python train.py --arch="transformer_decoder" --model="autoregressive pixel model" --dataset="Sentinel-2 satellite tiles (TerraMesh)" --train_examples=145000 --image_size=20 --horizontal_flip=true --levels_per_channel=8 --vocab_size=513 --width=192 --layers=12 --norm="rmsnorm" --norm_position="pre" --activation="gelu" --mlp_ratio=4 --head_dim=64 --fused_qkv=false --bias="all" --qk_norm=false --parallel_block=false --inner_norm=false --drop_path=0.05 --positions="sincos" --tie_embeddings=false --init="xavier_uniform" --residual_init="none" --optimizer="normuon" --muon_scale="original" --lr=0.025 --momentum=0.95 --nesterov=true --orthogonalizer="newton_schulz_5" --adamw_lr_other_params=0.00093 --steps=27500 --batch_size=64 --epochs=12.1 --lr_schedule="cosine" --final_lr_fraction=0 --warmup_steps=2750 --weight_decay=0.008 --adamw_weight_decay_other_params=0
Rows from block 3, named by matrix and row number. Rows with one number belong to one attention dimension. Each number is 500 + 40 x the weight over its row's rms, rounded and kept within 0 to 999. All counts start at 0. Numbers have three digits each. After the name is the row's rms in percent of the matrix's.
# q: attention query (model.blocks.3.attn.q.weight, 192x192), inputs 96-191
# k: attention key (model.blocks.3.attn.k.weight, 192x192), inputs 96-191
q.28 134:497467588589503522538547506511521545540506488480421489500493522452495551540477490494532475483526497480507455406484519561493606509573502481449512526445489539528450471534465431542401578486479462459542462513482539524460532475542504485439455470507440476523523536530442484508469506494443534521
k.28 120:484543414568502507522457471580509530448455498453529516551470446493568471330547504490559474498513538463483524491521482497492518514465522505558487451443426510480430526452453483492525487465573528486504507511533477465497454494517487441515495549517517453454470494569491516485507520535516438456
q.29 142:526453521517517446542538464486502464516458471542540401526570447458541475508459548527456512498444484494555535471517530468460494519464476511587549582525449435559488448439503526454460476519537468563492501504473518465527513501462515455452510589439494459473496462537477495488471612467524488462
k.29 127:558480481508508528508511527447485472500429528463553490547569509466522550471444491547448485414469485476557520513530532469440530514495423467486503533515530526465468506489478532462447444456472528490520555523493511499491511563540517494565504486435454509449456504567505517461536497507530520500
q.30 124:493425483524487421420509474469492448446512482441560461560532515506462514532458573527504479476514459443479551459497545550539473550483495480511458509541532532468487427489519496460458482474454433512380483495505504510546489490484486517516510468444509553471460486485501471430486562571527528471
k.30 122:519492526497585544571414479515474414400533474485512551549541568480372502496483506516466505546552490442506543525448478459500492479450462522508511534471508493411448460505498575517526499497453514464474548496510472510543434473499479568516438452460472473476535555463506525523452539535457475503
q.31 128:511442437445474489477491463539575484511459551506541448520579518473449635451493543497523539573567515507515503555442509477471480472477554475515516493477578525539594464492541577513477541474441548501435483549518495550480457478448527532515499528458514501477463503489515469440497489456418516486
k.31 117:478510585486627525478536501564523514501521524501429545532542424529495458532476545521485443517460474520499483544511498498467464481462549502496508525476546464511447488494464523477508488466513513421519478515501436490477534544552442517472513525517488482496490486477429490424444485474496479526
q.32 130:462534480576481498459471461520517507468534522527525566561488525539489496558545523541493603570516470578562498507467558532530507427605488505496450534539473564492440472521508447542407517478524553506519583489457439511471486512465503548496444515467555590555567537498536519560431507495493485527
k.32 116:464605421491500506541508447570576475506546530544551607450528522493486498526498506431555449446533519517495449513466455487515492521437501495528448462476482567538512429462406460480508488549459476501490490558469487506484521513535523486508491519555528430479509519502568487487487459467426547510
q.33 126:561557403554466486504512525385507527499510507470478541560565514488486513497524497480494600539496446465552536556517522467457544461525492545478496552443496501533582502473467407461528462429540505532542514460506490517465482524482543532474517474565501421477496497524525525463533532526507488533
k.33 126:534496686552458561547496459461496499513516481484421516528575448518471492512470399496537460482572511526477527542569507552453454533480440504535487503516474475518495489510508483512493496509572568489539424510470531490468512490512542491494441516505464447499463463469407534528495475466545563530
q.34 136:520453427494503462481479478569514526531503463568503582537547502510414494541499522474471468477526545527523494467467509514478562487479442491538502509557471448536609543551480506480504485456441417485462549475538512602478452424473469490520448512406537458563530441544562525566440538558514493436
k.34 130:566519590568500491522570545512542555555493405461491522523508460491440565443502479520536527461429418530473468457472484486470508480491449514472536583520451452517433488508559555522487478493443497510500566563513480513465528444522545446558480464513490526453519487528557512525514521529533506504
q.35 122:491514490468506480521499540468535496480402384474500422508563530451496547432488445491525517500556468426565578518531521472435487530478496478536517564459521532547452523510538566534497496534415530567500464539515435515484483457499477486511491507506471453508480442475514529541508484461612544506
k.35 119:452432559558553581472548488507511505497517452447475496481424494510458451511526470490508463492498544522472506463522528498521527576571511470560567449531516486478526559503532429481471544445512460504476479529477545465440498499573468446492442526507516526498525491529464480558425512540550498545
q.36 138:568450499500517528482492509469470543566451480389419536512474566540457468556413502509502493508524531567503437494486560471467508549418520545454516518470469556506516488562517521536482504527499489480468457519562493554488508516449482496568522500506502524436476443514476549558416555499514539521
k.36 126:632531459462376466460533458516502507598458470471476465558553471458463459512473477500471570496413503488545498464516557485470501475487512531466506476434500431471501438529548529513443469476468476561526530523551447477456440554446474463534504487492466500454505519504478565480472409490504474504
q.37 131:475463466524501523515455500540490503512544518483469599559516483488467484473477503562521582467491545498539496546525472535534515510443536528463472444524443546463539584483433484486565485401605576405479529476526520491516546536475495504432561538511476492464514535492544497525420544501492447514
k.37 110:489570495507469532420465451492504482550578455512508532505493484565518501510480459494449529529484448538549544499502480522507552454488487505473521475519504474453485450549439500439565465482523540453467549485519501488506494505482563573515509476530395444456520474501475485468496496432564458434
q.38 121:591432588517533410470518521479487510517527416481414541498552538520510454485507512495498455503491490426505428446507529481504474531517460568447592531459557533525532499434497458512462512527460505537449546495556438487492536585570515494437409518501550517544520485487460518471501479563517516581
k.38 122:560482432515537425514556501540510445531499458447561477504562455509470457459540471468484546516533505498437471511520534445468502489504535514514584500529460507514602546442541484431431506507492537563515444489547495545516528419470472450567451503466507509516495475536475556430570475565530463505
q.39 120:494477596511559475462527508525555481513531532409485484521470514481507480492514422497425463521470493512515433470487573499501473479497468507440483501522508452514469518585486522401523473512537490503503515474499572440463579564485526506502440514473497517447491496487439468533440585569468557492
k.39 115:542434418563483566547444506490529520461529492558512488550538514522457476554404516483488529457531511484503511499489496519517596490520528502513485489487527477513525544546467535438486478478456521525531472399516486507514447432497443429524498404578485546532533507508581550483540539465525498532
q.40 128:509547496504470490392508458481530600611458492476545535524485479473510498467498499512455541502477529492478493489521458539515464515516479514487468514509419478504415536554541563529494471525509595504504490519521496468528471473411472536482569469551554520447484541498493513522491469419498494517
k.40 121:550439519448554477502473471496470474547498521503501500499520557511475456541523534526508411509469530465534454530468502501520538563494491516504569421473532595533489502499387503440527510577462517421508512504500506451596485504514501490457457526526503511470513453521462517487521468502434508545
q.41 131:533569645491522448490531421479552467525501512485504534607474516460544508454510470534467506496484457485540478541477505496456522485491524511472527509548489516471421491548483515518475490432402595499513537527476535471494437497613534516463458459525543542499519574459507489455494546558523534524
k.41 126:506531376475555503533515528482466489542548485559586423475458544479521510600432450470511503459565525504523469494478531445540520496505447451498443514536498501483457452500466532475450440493508521490444502485483523515599500470495501558543508495473507563543498463479532534528492581551484470492
q.42 121:455533458522576487512537476473494533478520456524536465485440470512500511551549490494472504444489548512440481450450448560537476548535498543544450511465486529554506511523429514570524458523507443530506541502484458549514490545471538484422479512487570484574533510426528512521528507542437498477
k.42 121:449584505522570445533519422476493493490483505524480552492464485477481467533495513478477497458463472493456465548508466512578533484452481474520472522508535551516502504469518520465512586482529472524497611481453500561481505405528424515498498483552504442514485515629551512477533579536504503422
q.43 127:494596548505576492518506532539511547545501539529449574501550500527501434503485468518434445481571509516388536615515483491538479511514493449503517536474483494524478532492466511510530545505541453555558494529555516530499470490453516469572491472543502494473519494408462503508466514489490518469
k.43 132:522511499513482471472523517443499479557490495458542418551469453422512548513488542508469549499476491396508513412530501543479536531543492466495506491427487510495520503480493560456513483526558434580502566538581478501522485542406502621496448530516533487465489528516451486503495474447470506509
q.44 133:552467510494480508468475500496460492387501522506518518514462556523500503436533494470549458513510439529502524595507503456495446527483500422479541534435494484535515527424531534451524531521411492483516528547540532443486489481580533447531413488537459375473475447482479489510505523529481498533
k.44 126:470518456494482546425528458504491543454474510460499527547538451479561513532577558493479538473495526509550540540568480512486445498481474533476545484484459475469545529555536524485478453473590540508419517431511565499417498514472497505442532451437494552553462539590493466468546487485574469542
q.45 134:475493550490448437505494505480484465474547532415507439481512561565478548547474490502529456518553538517480536403526478533553491524537472572527479582540507478534534544497576522539539538471479502499527497459504566468463433445506462493531530536519501524507468434515515478610471476502440418452
k.45 129:539598452469497466528504516545554439451517497466513564584466467530529525541511575546478425415511481496432473440493461527507509519507435547509516549470511440473513476524427507522533459501521521493567539493518519539495518409516474491530552612465497421497543466553520459450515529528437486431
q.46 138:507510425522509582459548469535476465497554423523506457521457513458546502558546442503504572552467529461524511424504519530466476544510532538500532500443419476501497510502550477527490522539517500604481494520481430490440496529428509506493499450511510517576461541411549531480484461472557420541
k.46 123:492544493506562521556500514550519544508566503470455525553526462519553440476468499486558519455538490567464508481497522520580477526476477530412492459443539527549499504517481477466567455577514517515529476498451507472500566509502486432571436527507478493444506490448465464467485574506541601507
q.47 131:489397475506489571469424488432412516478427478533551490474439492495438486499526458466429504450451540535628497473475503540516501505484512461551473457501534550416521440432496487448424482482518501423504528492517471535616501576472494483555475463503496536528456442499528543524481471514510471487
k.47 125:514500443451451511470497514529452515528463422526496533459534489490404457496470553512518554512464560553534543535460407454479484542452549520460463503479452533452523477511453499563490551486468527476478482506511512564489475526461449458534497462548573514441508544516549535480528453498446544500
q.48 120:472572537482532460513485510479550479518433506491503499448453516521462457602499512474545508478451532491418510539460481556434483500474538524425502474458432496557517456441534452541489540533515439541486474493506519490475450549508577461485486496466505518498438543494512460471444497508484453545
k.48 123:457564570545488408506493500545467369525492552550505465500481453531575463470523521482473535558577474467369539470512499489490447499440440542503533476549522527516465506499479524475548517504545513573483560448543546498440478597497461512531463474514532464561459529510437509476509508574462447467
q.49 122:528499559547567614504514547569436515531524543556525503520547482485481506442434427576477563495475468486482491486463569522511526537516469607510488471480464463552511463473531530533500512466517431536471485508442568528464444483462505510575523485523432435410474527448444468500461464549479531442
k.49 112:556521459484469500485482427464504518548439508544535438540451536534523487491460497480454544507459480532581497478518477528532521477503576464532430510485510482499466443465525502432499435393483523448441482468387486520496442524470480512523547529479476512551426535516520492437436413473488593504
q.50 139:500462537555476489495470471497427438518468472446534484468511512485475458497438404511502453546487518496576487466513508438480530526543490493519514490578485499445504467399539461477504537439502526482465469562520494454520533498509560475543405544461499545533582483528452490514492505422531435544
k.50 131:496564411440479569467495464481510509516561507437606524490521503447511538473452534503494597484466515552512514541526466454466475488520510420549513507472541492433598514465543502465501471488484478493538454536526464597543511526537551446508529449445451497509503486513573505465566461492496414505
q.51 140:423461568532505538469556539536437454483469546499429543459541514518520484513548541507458499503525448521490502512535400480502531505510527543440577439511484484500486507546533461466520543499485594426533459472405543488536521481574499530456513551514530534483472506493450447494491534550479536490
k.51 144:511457456512515480475466451511508496489531504493540457503450506507486518591474582505521546431451529424448511423512508543580528541476531541495445492550530573537582517547517524563505592481471510470420551487463508550516485505510498502462482488496521485480498508495557472563538443489479425499
q.52 132:507484456476456585504496482475551578446427444468522457495533522460496475558472536484439504549441541560552537548528492489519525528534502482517453520518558480490538507601511517501514492485478523478471526528498509584531455444511493511436493513482532491536468462493506452424463505507453509544
k.52 124:519576493548525536507556467514487532550507497544487546457573501569510520479495500487512586505418495508490507552469491516454476518497497514477504442478545435489486481555555550532445517504566505509482483552509497505418533509489575484500510434525505495405487533499492488478420465453466462479
q.53 123:407533475484464489511567549499486515550465483521534491462494545528475432583507491539460572496473523482529533561543407518492459555526551464556532466495493533598571495490526567509511551543564516525523504555459489473494589549507509561594509521503546485411459555478427449529525455536443453478
k.53 122:557507472475522484448586480451425569493547524437582472485543473532512499568480554487492498454464543405450532461569475519563454500522466529538475477496480575551549459492512529534513453574485541426426513477487483571499470525443482510487481513537557484452504483471500489420560543439468496494
q.54 127:498565511486517431492563393519487464501506483433462520513495407492495535449560443457535466447554576485469507513498516508468401477550503497508466443424560491580488504560472463575500489485553482572531513503522501493523519521487500443582506473479475488559542531541402536501506496468481528527
k.54 124:499526548452458463478458477492441570454495535409534474563537536408511486415520504492484500480487548472517549456552550480452471517525475527537570520555485466459514468447490456445441483494544513537513460469491528460509535434416458526440471482502514494457451426545481518470494511432554520485
q.55 116:510395531527487514573518542468521521472547539486452474498531525513517532529523476501530465532510519501494487504554524522497541531447468479547502504478537526502516459497470493458524560509411512483451512516459457384553484538536572541480479461517453570528501465463511533543536524490380462420
k.55 113:485478394432498574495512461573531483491523480481520507553516476399507455576466539451540520493481524487487556491500473508492492514441545456402569496524465509491514509525512440558478451509474486515545543492504479487494483410510442468442512497483484488547469504481516443406478585520556409548
q.56 127:570507520526508533484536509469500507494523463464535550478521522479463527555510549525485543508472532506459456446524460418469506568578507530502523437505517544474523502558518471491514473468490419542554432504426491509517537492452493603547515493566491501469471478569521482542498460506472526503
k.56 120:542597482483533452543558500489494464433430435522430536534548453525459438431531460576524512584478524490486538494438515501498480529543546549508504523480536469592551527463530489521536414513507494503516506467484534501503462478559514484525490481524465506548503472405408483510526480544526375522
q.57 151:600376414464551461566455417489464458517572552499445463503461482531577520574477534479461454454510504453564474459554547490499545551459452459494478457479475547522519529437461537458496484511481479508494499403565483527583491493461478564467497550513484490503511496511487432496559447489430457519
k.57 142:576452606476526363447570458502495456484540490460454548449550513471513504534479532504547526511550458517465491480425541492569499511473581474440495577486502501498480550531567441538524454489501496464535565495538462504435553509501491441533457495547499482495454442563494542470483519461501531460
q.58 143:474535438536501533540498491540475533551462511559525556539517477537552460530472459516532406490507503443517500556495503486538495507453462513539494457517482495561541460444452501434481519485430499517441424541505469475523490470564499514550436513497527471469544587515511475488513546461532518442
k.58 137:486481618524443402495532534453536532494529537504591464486529574445407483485487510447478515546470478492505485511479555560515480470541478485516533523539475573497512446468508528482525509546527554425515541523478486463515493524567530409510485503463467646512477492463534545502496452548490478536
q.59 127:447475420456486563506494565529517542494575491472531543489533523413503524455456494551517520494511536519475499580526484530488536420512528538493476460502469551487466395512575490583471479462495540470471509417468550539478492514434541519486534505394509531517513481493561515548524555493539467530
k.59 122:422544545460483577504548511430487496504534511498548540503496522550469488510496527508488484524538512534469509498500430535408517536510490498398534489519497498505408432459506459484477479513439514488441533543442507487479565533528462509513498555529410466500558575496518493495527505497464546461
q.60 140:547519438510535495581479499565517484535511439469552606464484488572492519502507453479544400470560482499478395531473487504555472514475531462533485455479475489536487549501433466595483510501487512402551494531550468476550462448518435556478522510516571456495533534539546582496519510561473478530
k.60 132:523586600478482437473537568484483513606474476467473465479512583499473473492489496462507495507456469478469496517466507511518474470445512540598546492507534483478478542538572498512565511466523533492532488513492482476500538413528505509483493544500525538503506530558492528523495443502537603504
q.61 128:513551562565500486476498462506500453570565454492460565458479451513478487540441584460525525464504486544482502525435464456533507501457472494500520566463484501532492475527540478485482466454527504462546461438484478537562541525478520467489482530503481603505500488559619466499417553506461485470
k.61 115:471519468543502468499550454458455481475500472545516527449498470477495484456539498506562521515579435518465548530464507448486425552517536459504529475517516501501468508502424511541521567442511474540533502520526503495480443527545428458545541524613521487457471527486541508511554461570531524518
q.62 133:542447418534514515525533569444485509544498577446519523437507482486509527553512525490560540544463509552453558464472570464488527556457522558487539498510443505479553537529499491494517495507520453476507537526471520565486496520468502435456431460492529494491574417506507557510523485482530546521
k.62 123:561563548518468533514535447457499588560517553529510485386505450486472495445491506491497531515561488528442458457564510520536501520566522495428567556462536480513637479517494430572557504516490430540554555506498495457479510562553475456503489526507461492457448541487608522460515503552528469463
q.63 133:494418538469435457534510438522445468430567524535497532512454457430536446491452522462545500493528529453476450503491452472476461479488545533423515461547401551513511473516472516544521526513418499498552473487575484508489484553532508509447548487483502510498470531507493489473566537496516503545
k.63 128:420514472492530489534477491452484539529546502496419526497481444532512476501502509468513440478599504487461523497505441472462464481399460534475464502463510479535540444468449512527512493469510520487519500434543490434418548544535499423501544469402480456496546503480470493554487597480590464478
q.64 085:450452450578461494477487447521497484477497498466531505520498443515493543573514498485468453564491532416516533510500485460454433523466500467509530558512498525502449498529490500523552537483442453449526569431509468438479530405468457507509492545478523551508509468475470502499538517501552479472
k.64 090:484557475430461472462492563532476406516424445460447487416483505507461577473549508516510461499507523435529466472462529466500510559492503505575539539488468475528443485504564574529475499538486474528531544439552529557498476508513442498444530505501538498502501501483487474530509518432487494449
q.65 072:457458495440470501500488461506486531485500493519506549546490447498455522533523533497493485548542411553425489446488553408493426446480463583543447472619568413532483471547464454461441468498516453441490565510537555528500551523435479524517507438509543517554462476451526463438477449514449533480
k.65 079:586543527479446503480474561538493528501525458465498561518451533486488447498457494482539537589513514444476587524512494478454527438520365552521531526495522477470466504541530525521480485537531442524520512455575509538522503504493475485438470513467524504492460521471481504492481479518518555563
q.66 085:587463484512497472442492434495473519540480473538450539489535494519546475534542459450419524384433413517506520527476545488563456533585499520538550480585463495508492520495539467492497530507563448479487511464455541403556456486474517575510510502532569409529504442502495482506539513478515538490
k.66 101:489458468493490460453516489467477395522435470550469547527489493527496522528521480477511507431527505472516530550475529548520476540476531545507465545561486532478428522487508474508465452489468439435534508452446542526499445542529536482506512484528508484474516498481512497463514493489433515464
q.67 089:552528554450470480639521550522470503534485516460474445567560531531523516551511520527460474484545426547419514458490494475515451451512550453452507523455450427506471444492553455506466530467457407477515380462511533543500409450454517395488516572520452584514477529530504550484487464432453471483
k.67 092:490442520515444548518480523519530449553576508467447484545514496531423448502468521499453568463492496472433497490537550569461524471573539434495536527527534539540474465521459496529511512509461534542505493551550556415497447511476488522477502512579538496535497557481460490601520431501437573470
q.68 083:489488481484435554476452412451507499512455530559436505518521451506483508562539498509506569514479438440472573557475530543507504526457511478513471532512548388439481523540505506543486497483573490495499488493487472526558498504553572525407518546535522595467471491484452457524519473500436563546
k.68 092:537474505525465522544480480482473456515521519477537519485534458530492535463492470476562549511478510512525531501515482520567557472541409522628524485438492534391561461470555559542430544503562516573552464518513451516498535518597501532476569476566447551457436547576522516498478504485387503512
q.69 077:566527448490459498530499432482452515436454438456506485452460484505490502514546520531551570528485554497520509459472481501485531513588461404483562517534492443493507542514521468475522475430518442550540557471456490473545539479544577496555532475439509555507478527551460472481514437531445487496
k.69 088:485434487496417507486536512473461454536466565517523475463535467513533587437499445508543463446459478495576483505474450536505545500630464417487468465491462486535535502508550507486465519527566462504502537447421551460472510460597514516428486530518536512524537531450504478577538501557412486487
q.70 087:572521558551537471513474474548514484421515476531488551489499475448535558515536483583543490578586458508452498575507558442461472468452433576528467473545498505543467544571474520490488520496523508516572488450452419515484466538427541486464555509436595511504495462458540485452493538483492530560
k.70 096:569522506486589483418519543562537475424560528496466524486514468514529511515471478530562510511485497475457434547458531569435489424482513523508504450560523478463481536490436422517435524455553453533498519439511449560479476495463516560457502533541462552494488454527458509475539486540566502505
q.71 089:491451524524496591485512429478485550535506449517467512536544515470555472528487469569475544477532516569491492436438454492509524479492488535508464511534510555409466407533523512501459524511560474509519469426548611441507515466462479517489422531496503515509511445454513447513512520555467615507
k.71 088:471506540499472440547490470590510522422508430541498531538484565526400495468483470492521475499530528527441500461455396511446440514441474503494453530477587485463451467519503559486496497493415553476497518510549550464483464476526556490438442442515427482481482567551493520525567480489427570545
q.72 082:505507521511497481498482569544506490436486549530476485525465402494503538554428520462542411490465474540496476531548392487515498467506547460538407557540440453507516502446496548476528502472505544560489451450427463478528458508464436545473502513455499490532534547502517492503498475499492480477
k.72 093:552532435517547441466493542503489550431535509476555540522443514493547461478502443563546469479377477464456483518454578508541485499547498493510475510471433522492473505522419525571464537458550570523487446525487481475534486508429470539564561517438485500479471536465464486461505519490490472516
q.73 086:471527499512514451519590510501498472471496468530507489472469527433538444425470495464478507509469449431481463534522508509544479501523468472516471478451557619504535496547511468617536532433562471515558456515452474562529518582493470509457488469490493498460484582516545499550557459568466575516
k.73 087:482552537562503484473521426491544489493509494476505487423420488531471508478470448517469436560564527476518483486534466492551460511463527551501466517406453570485458453526574450531492537529531413524483533487417514499530496513521485477483517451490501492537444533500443563538402515577553494480
q.74 083:548485506485523502484560499480513494500534475432490537507525575500542542571495524457454505487526460460456436499497469465493518503499504466525445447545476533479445505516453490525479497483463522429551348407455497501521487520565499490460429505456536546482443527526534522525513503450527444515
k.74 093:539500492484477527513483518549539456526466565465503561485527480587418474508506451447438556541508446526432453490530536487507476547466488442581473569529459493526526467491503423491465497510508468496438566571516477495498514525417542467509507566493496407528486542496534448539505450572536502543
q.75 074:510464445550529517458480508494497549506473475523482513431487529458492446465516438485534495463510508459541509547466449489493566499428418431500619596442490521483523515515465472499551563520451434530489489525480518489501552465482488496414506560516513472476493533444519522509483541546524500513
k.75 080:454502473521569478514425469508464490521436483570429482488493511511506524511471538601502523492490493515463502540490433426504485504454527521496487464444445584464461531477477499501532522496562496476500460552475481534464485466493529520540573469422425613452515536553479534472458508426486553518
q.76 079:486461494506513547485511566513559548509530461544534529485491578491505457544522489446482483470491506395522501521493549461439435479475478526464546443446484520510462490403543547473540483412532497504433505536505509542450454454474465429511536566449481495485471480468525539549554480511487522462
k.76 087:428481487540441473418506516514491496522475441427497513512598466519533483431485478468449541488499470454551531499542538457520518551481539532455520507477449519461475512448432497552512495524503551385489463478501558438526508424489442517511469501508571529492483464547524510474518467489546459464
q.77 093:551455487505507487486452436478543481495475488492554549514503445511526549399469499512443561476480485432464450446424482519530475489544548531445554472541435479521525536555488483540560476498476589518504495544456508472550515525526457489495500474522602532447512439541488542397512462473454513543
k.77 105:430451541535508430492444475507473434479488486546515485443466477507522502560505478488504540575533487510466417463400508422442546522485539418507514510544550486508536522492556550447493469547444458540427512477462455450538567494459417438488513422484511518532560462513476434417440496490453479471
q.78 076:459490488465589543527601525550417499487480531580443465502601538482535488499484542487489522493440561520498520513508443469481427503501548429528535524485475430507532524461515470457550523498557544511521453525476471581547536545443511478455516480458467502456490515547444527492484525499516473457
k.78 080:450496548544458459478423520461481493481557477513542492525502513473512472518521454436531468486520500482500473591518545571478522536514422452512517485479461531527586449500479419522538516477498518477443505549446588511494465520465535479535471478492461488401497500502583544534479526537531448503
q.79 078:429543472473505490445519485512562542418494472483517514552448610495506517466464563500543493500521494551477432459541484482506512506551528484516497440500487498479510511595480504482523465435522505479442500516483548516543590513490521548558468416462512503505479545517463498497521438540426510476
k.79 087:499538508471586551519523463503486611492519505504518466500438469472519493415409500527504466551550549518455497448518536494525471449519516479415515506466488486529490504480630477469552444490516455435455467469498495446540546488525524427543479510438500421455481505457494538475499453593470409561
q.80 082:501548460517552462446452459571518489509458486416530479502476472512534454459515570507506571484460497499502533443524490459536500541479488465481520501524468538535510471530445552467478533492465529423457475475496509522516488509586488499462433481469453569461540435469522531524542574441482495501
k.80 097:513534488578523510500482455500479506547476541524552505420513477500565532504494505500554565510544533556501482406495571487502571572465488521440490514453534498505580450463486462463498458484536498444523556499503476449537539509524507517459412542448549546397451513512478473507471475503464496503
q.81 084:587568491466466542524483516577495546486464465450502557457534472495487523481521518521506518537518510536480471471508454469558452476504511482497493477569500446563542519486469579447520453525432532500435471537485549465567540482581507463574457509476495426490524524522560508453503540501477406548
k.81 090:527531500501573544452516526533488551543471480507530616543457511560546487507560584503516565463401489505465450489423563526441565493516486553436505492566488441492598520521472485489575493552470534574475437495525535472489487516475464503510487488534550454443522536496484498487551558514584539528
q.82 086:511506519546489497486469487438517472527496463471474562467465445485533503466513459508537529508490522538525580501535530489537497511513501536455531503501485558495535507559447567390513566545448477478506591513548529476492456446503513493501473454519506546555557448538542467506483547433537482526
k.82 100:494495482609529578510519463520503490500500441520525481457513539538586552521521506517507526452451470542531542492560536471543448490497581510535535504490549479481519506501466501540465532494533499552576510450463467462500479469537484516487472462413522536529523486477514432500454489505456582487
q.83 080:506455485526476483519490465476562503494427537549481459458410500449454467498523580462505521480493464444493462468493485530477530571507481448541462419450485483564518504421480474501505492488536468493590500525540462465469560539500487511468461530518498517540417516486546458590563455557468451538
k.83 087:447472432463554449527507471484448499570458529509463465503406461436516498541450517440452503579458465515475498485501466471566551487434530503575465474508393491475469462477588544490478431517517434560595533505530489512524569466487529501538549558468407462462430540473450492543494523526517481513
q.84 079:499504548521516490489512519527510534542502463441544580502487516464466479530533560494467527427524472495490456542487543488521553485524401496501536497495540564449495453535518483528499425436484467535534463440524526485477437492505497552585524506470506569548493580525520498480548518495581533482
k.84 098:581490500516470555442459525585512498521525551524456484431538589512547495475511467444499544549420507532544541469510526520436493552516482528495469569468501483502500455504433502538586477524542462419516500483542494394449534519479521506467508383512504502513495508497476505511516487441441457499
q.85 085:485402473461507447472517498511496504508520519501441431457500563446525519478489516455517465463540516437437525482503535526494506554482509503487517463528563459436509517497455503478575489518417419457421468558486548511471526512562528494557524486476461467419539507426455492451486564502498455502
k.85 097:598493503503528507460442468488480532445469491521497486439557485458490484533511545483600564540544465497482576520535515561553560553558443533465546513529485509450512449525498544438558469505518487521452480582527532487492482440454537497491482511504480474469567482514494425472488534500529520487
q.86 077:476530528471489533521551482433495391565473483474565539508522535483506522505488538492509516495508532584505494469479497528490510538527475478529543506469518479430514514523540437479524405479509534495460543480488440568560476532559570477463533477521519536452512576585482469491463556548505498505
k.86 080:505440509465453481533427463458566457461476484563523437543489448453518476442460463484527521429501473510539545506523491539457484495485464589467520519426549508450554526483550528548536523509532485462484484539517473422497498518534471510478474453524522452470485535537485486531447479574446451566
q.87 086:528518436543507504490441540507603528470523521515457507454442490511541470437506560444502470509470538494452502563524532510516508498464538497548481485582595491558492497528526500453487541548533444504473538508595522496500467459553452487504518514523469485401569506530532532460481502543528499480
k.87 095:532519459537504510541488553526468473447529540559560485422504565482535450459476545459479464500502488524576546521485555538537563525483460553488464484452483565503479461501449525571484532552582423444476512442538487600529499478436570569502548498515516482468554539522552474493501569496588477506
q.88 090:545479550494504511514501495548503441427524505421510433524519504490444502468444514500546491538557527531452564475480583493573542498462422486484522499529530411524515456487596543598440512478573613526499484494523502465503507476522446466545512578474495484480550494515544558517482557453498411510
k.88 101:588470481471529482472498518519544524453539473510554541496456476584493483491530520525441466512435502538571447486499541518517507448545526543435570554588471456473481500471471520415417487516543521552503445559464483534537513526478413485520472512584500499513512483505537498546489482467551530545
q.89 085:508547489555468517551496538496443584499496540538453599508494536465440568466486549431479514543504484503492524454484572439529559439523464485462545543433503598539439456561426506459460490448403418562458458465471485486503457485448508510534493480543462557514530515545536517480525483476527501474
k.89 092:461546502510482558588498441545495522590540523432421483528510611561535488512461456485445530524478490536496498446512501432479533505476526499499534483504535576554464532533508546553503576465515496539496432453463496504427450498482490493514459474497495534530502559490485578512522485433502483488
q.90 079:498513507564501505497494516458530525547488511475499479539465505480431475541502514560544457462492521519520528565506494522454503547530457549451468578534512485464409465462543427511474529553463504490546565523509516547507556405469496483526486521526483484546561490465464519502418476531501474489
k.90 093:573495498529471511541512508422523599482473495526515529501468595511423474491472574555608533492519475515582480501550478546501479450478445518522530503472496445547506500494521565527504509457477455512490501527521565572535491522526494561538408450505483482480469539418552493517486467467453516461
q.91 087:577580443495540478549606561531464533481479466525490466562536599410478503522506507509569491501494425508530510430492472469519531577447518535514499551448429550483454508450477460491445498521502482556436513552462505525521522527560482510469500549477537491496530543498480524556531592513494534504
k.91 091:446491456450460491491497536517417529472568474499458471621462536508488512521470478583486566464462454449441457527543495484466513486534525540414531519526449504466475447457487460443554527425449564506512475581457535526490504551537453533514445544437581509531529570487421464463433474561485540479
q.92 084:470505468491418540461457474522495486515547547505451541538490543391478545473491586518557414475414480466475518476494573430513461498541489557454504484413500546476524513565546393452463409540496572511487462526518504490527522487530424512538606507519511515481481564521505530452521478578518493495
k.92 095:543406459461485506459520518554460477498541462533512486513539516549460509525463533504506464517513502533458453465523499475521526498529462505521551541508519485429508545531544509510540496507561553514484413506528535385406532445499462474543583509489531606476516522499572533383457581501516476511
q.93 089:484459511512520517585528488451521382462560423439502402459456544528539499523486526475448447513532505493450497508526437521500565480440489447464541497526480481511475480518587493451478506539480486527502482453509543508505482375444564493522476484482486544479521509560454460410544520500462566457
k.93 096:584447532471505504463524520519533447387522432535582389448497494539456470399459489507432438430523509521530529504447459589427479453509535502493471462442453590492432567533499540476491519497519454545462531442451525454470451452427514496547524511550539531568539536511468466605547484525442510504
q.94 083:447407480525480485540511541508481520506500417501544531572499577463579514490488489446514466498529464466555388486496487441512510511536496518499416508493470544465446559537501521561472535431539581472526606518526500478475420499456518474514515538495447467547499451554432487486489531429421478532
k.94 098:437515489542531402566484494475542521453509485505577532510523563480462474455420502466495499521484505529463503539519450421517445444495501566586489516426505504556493564566473516478449510546484615504505527611497531483515495520473517461527460435522483376575528529508559491534428435504544476491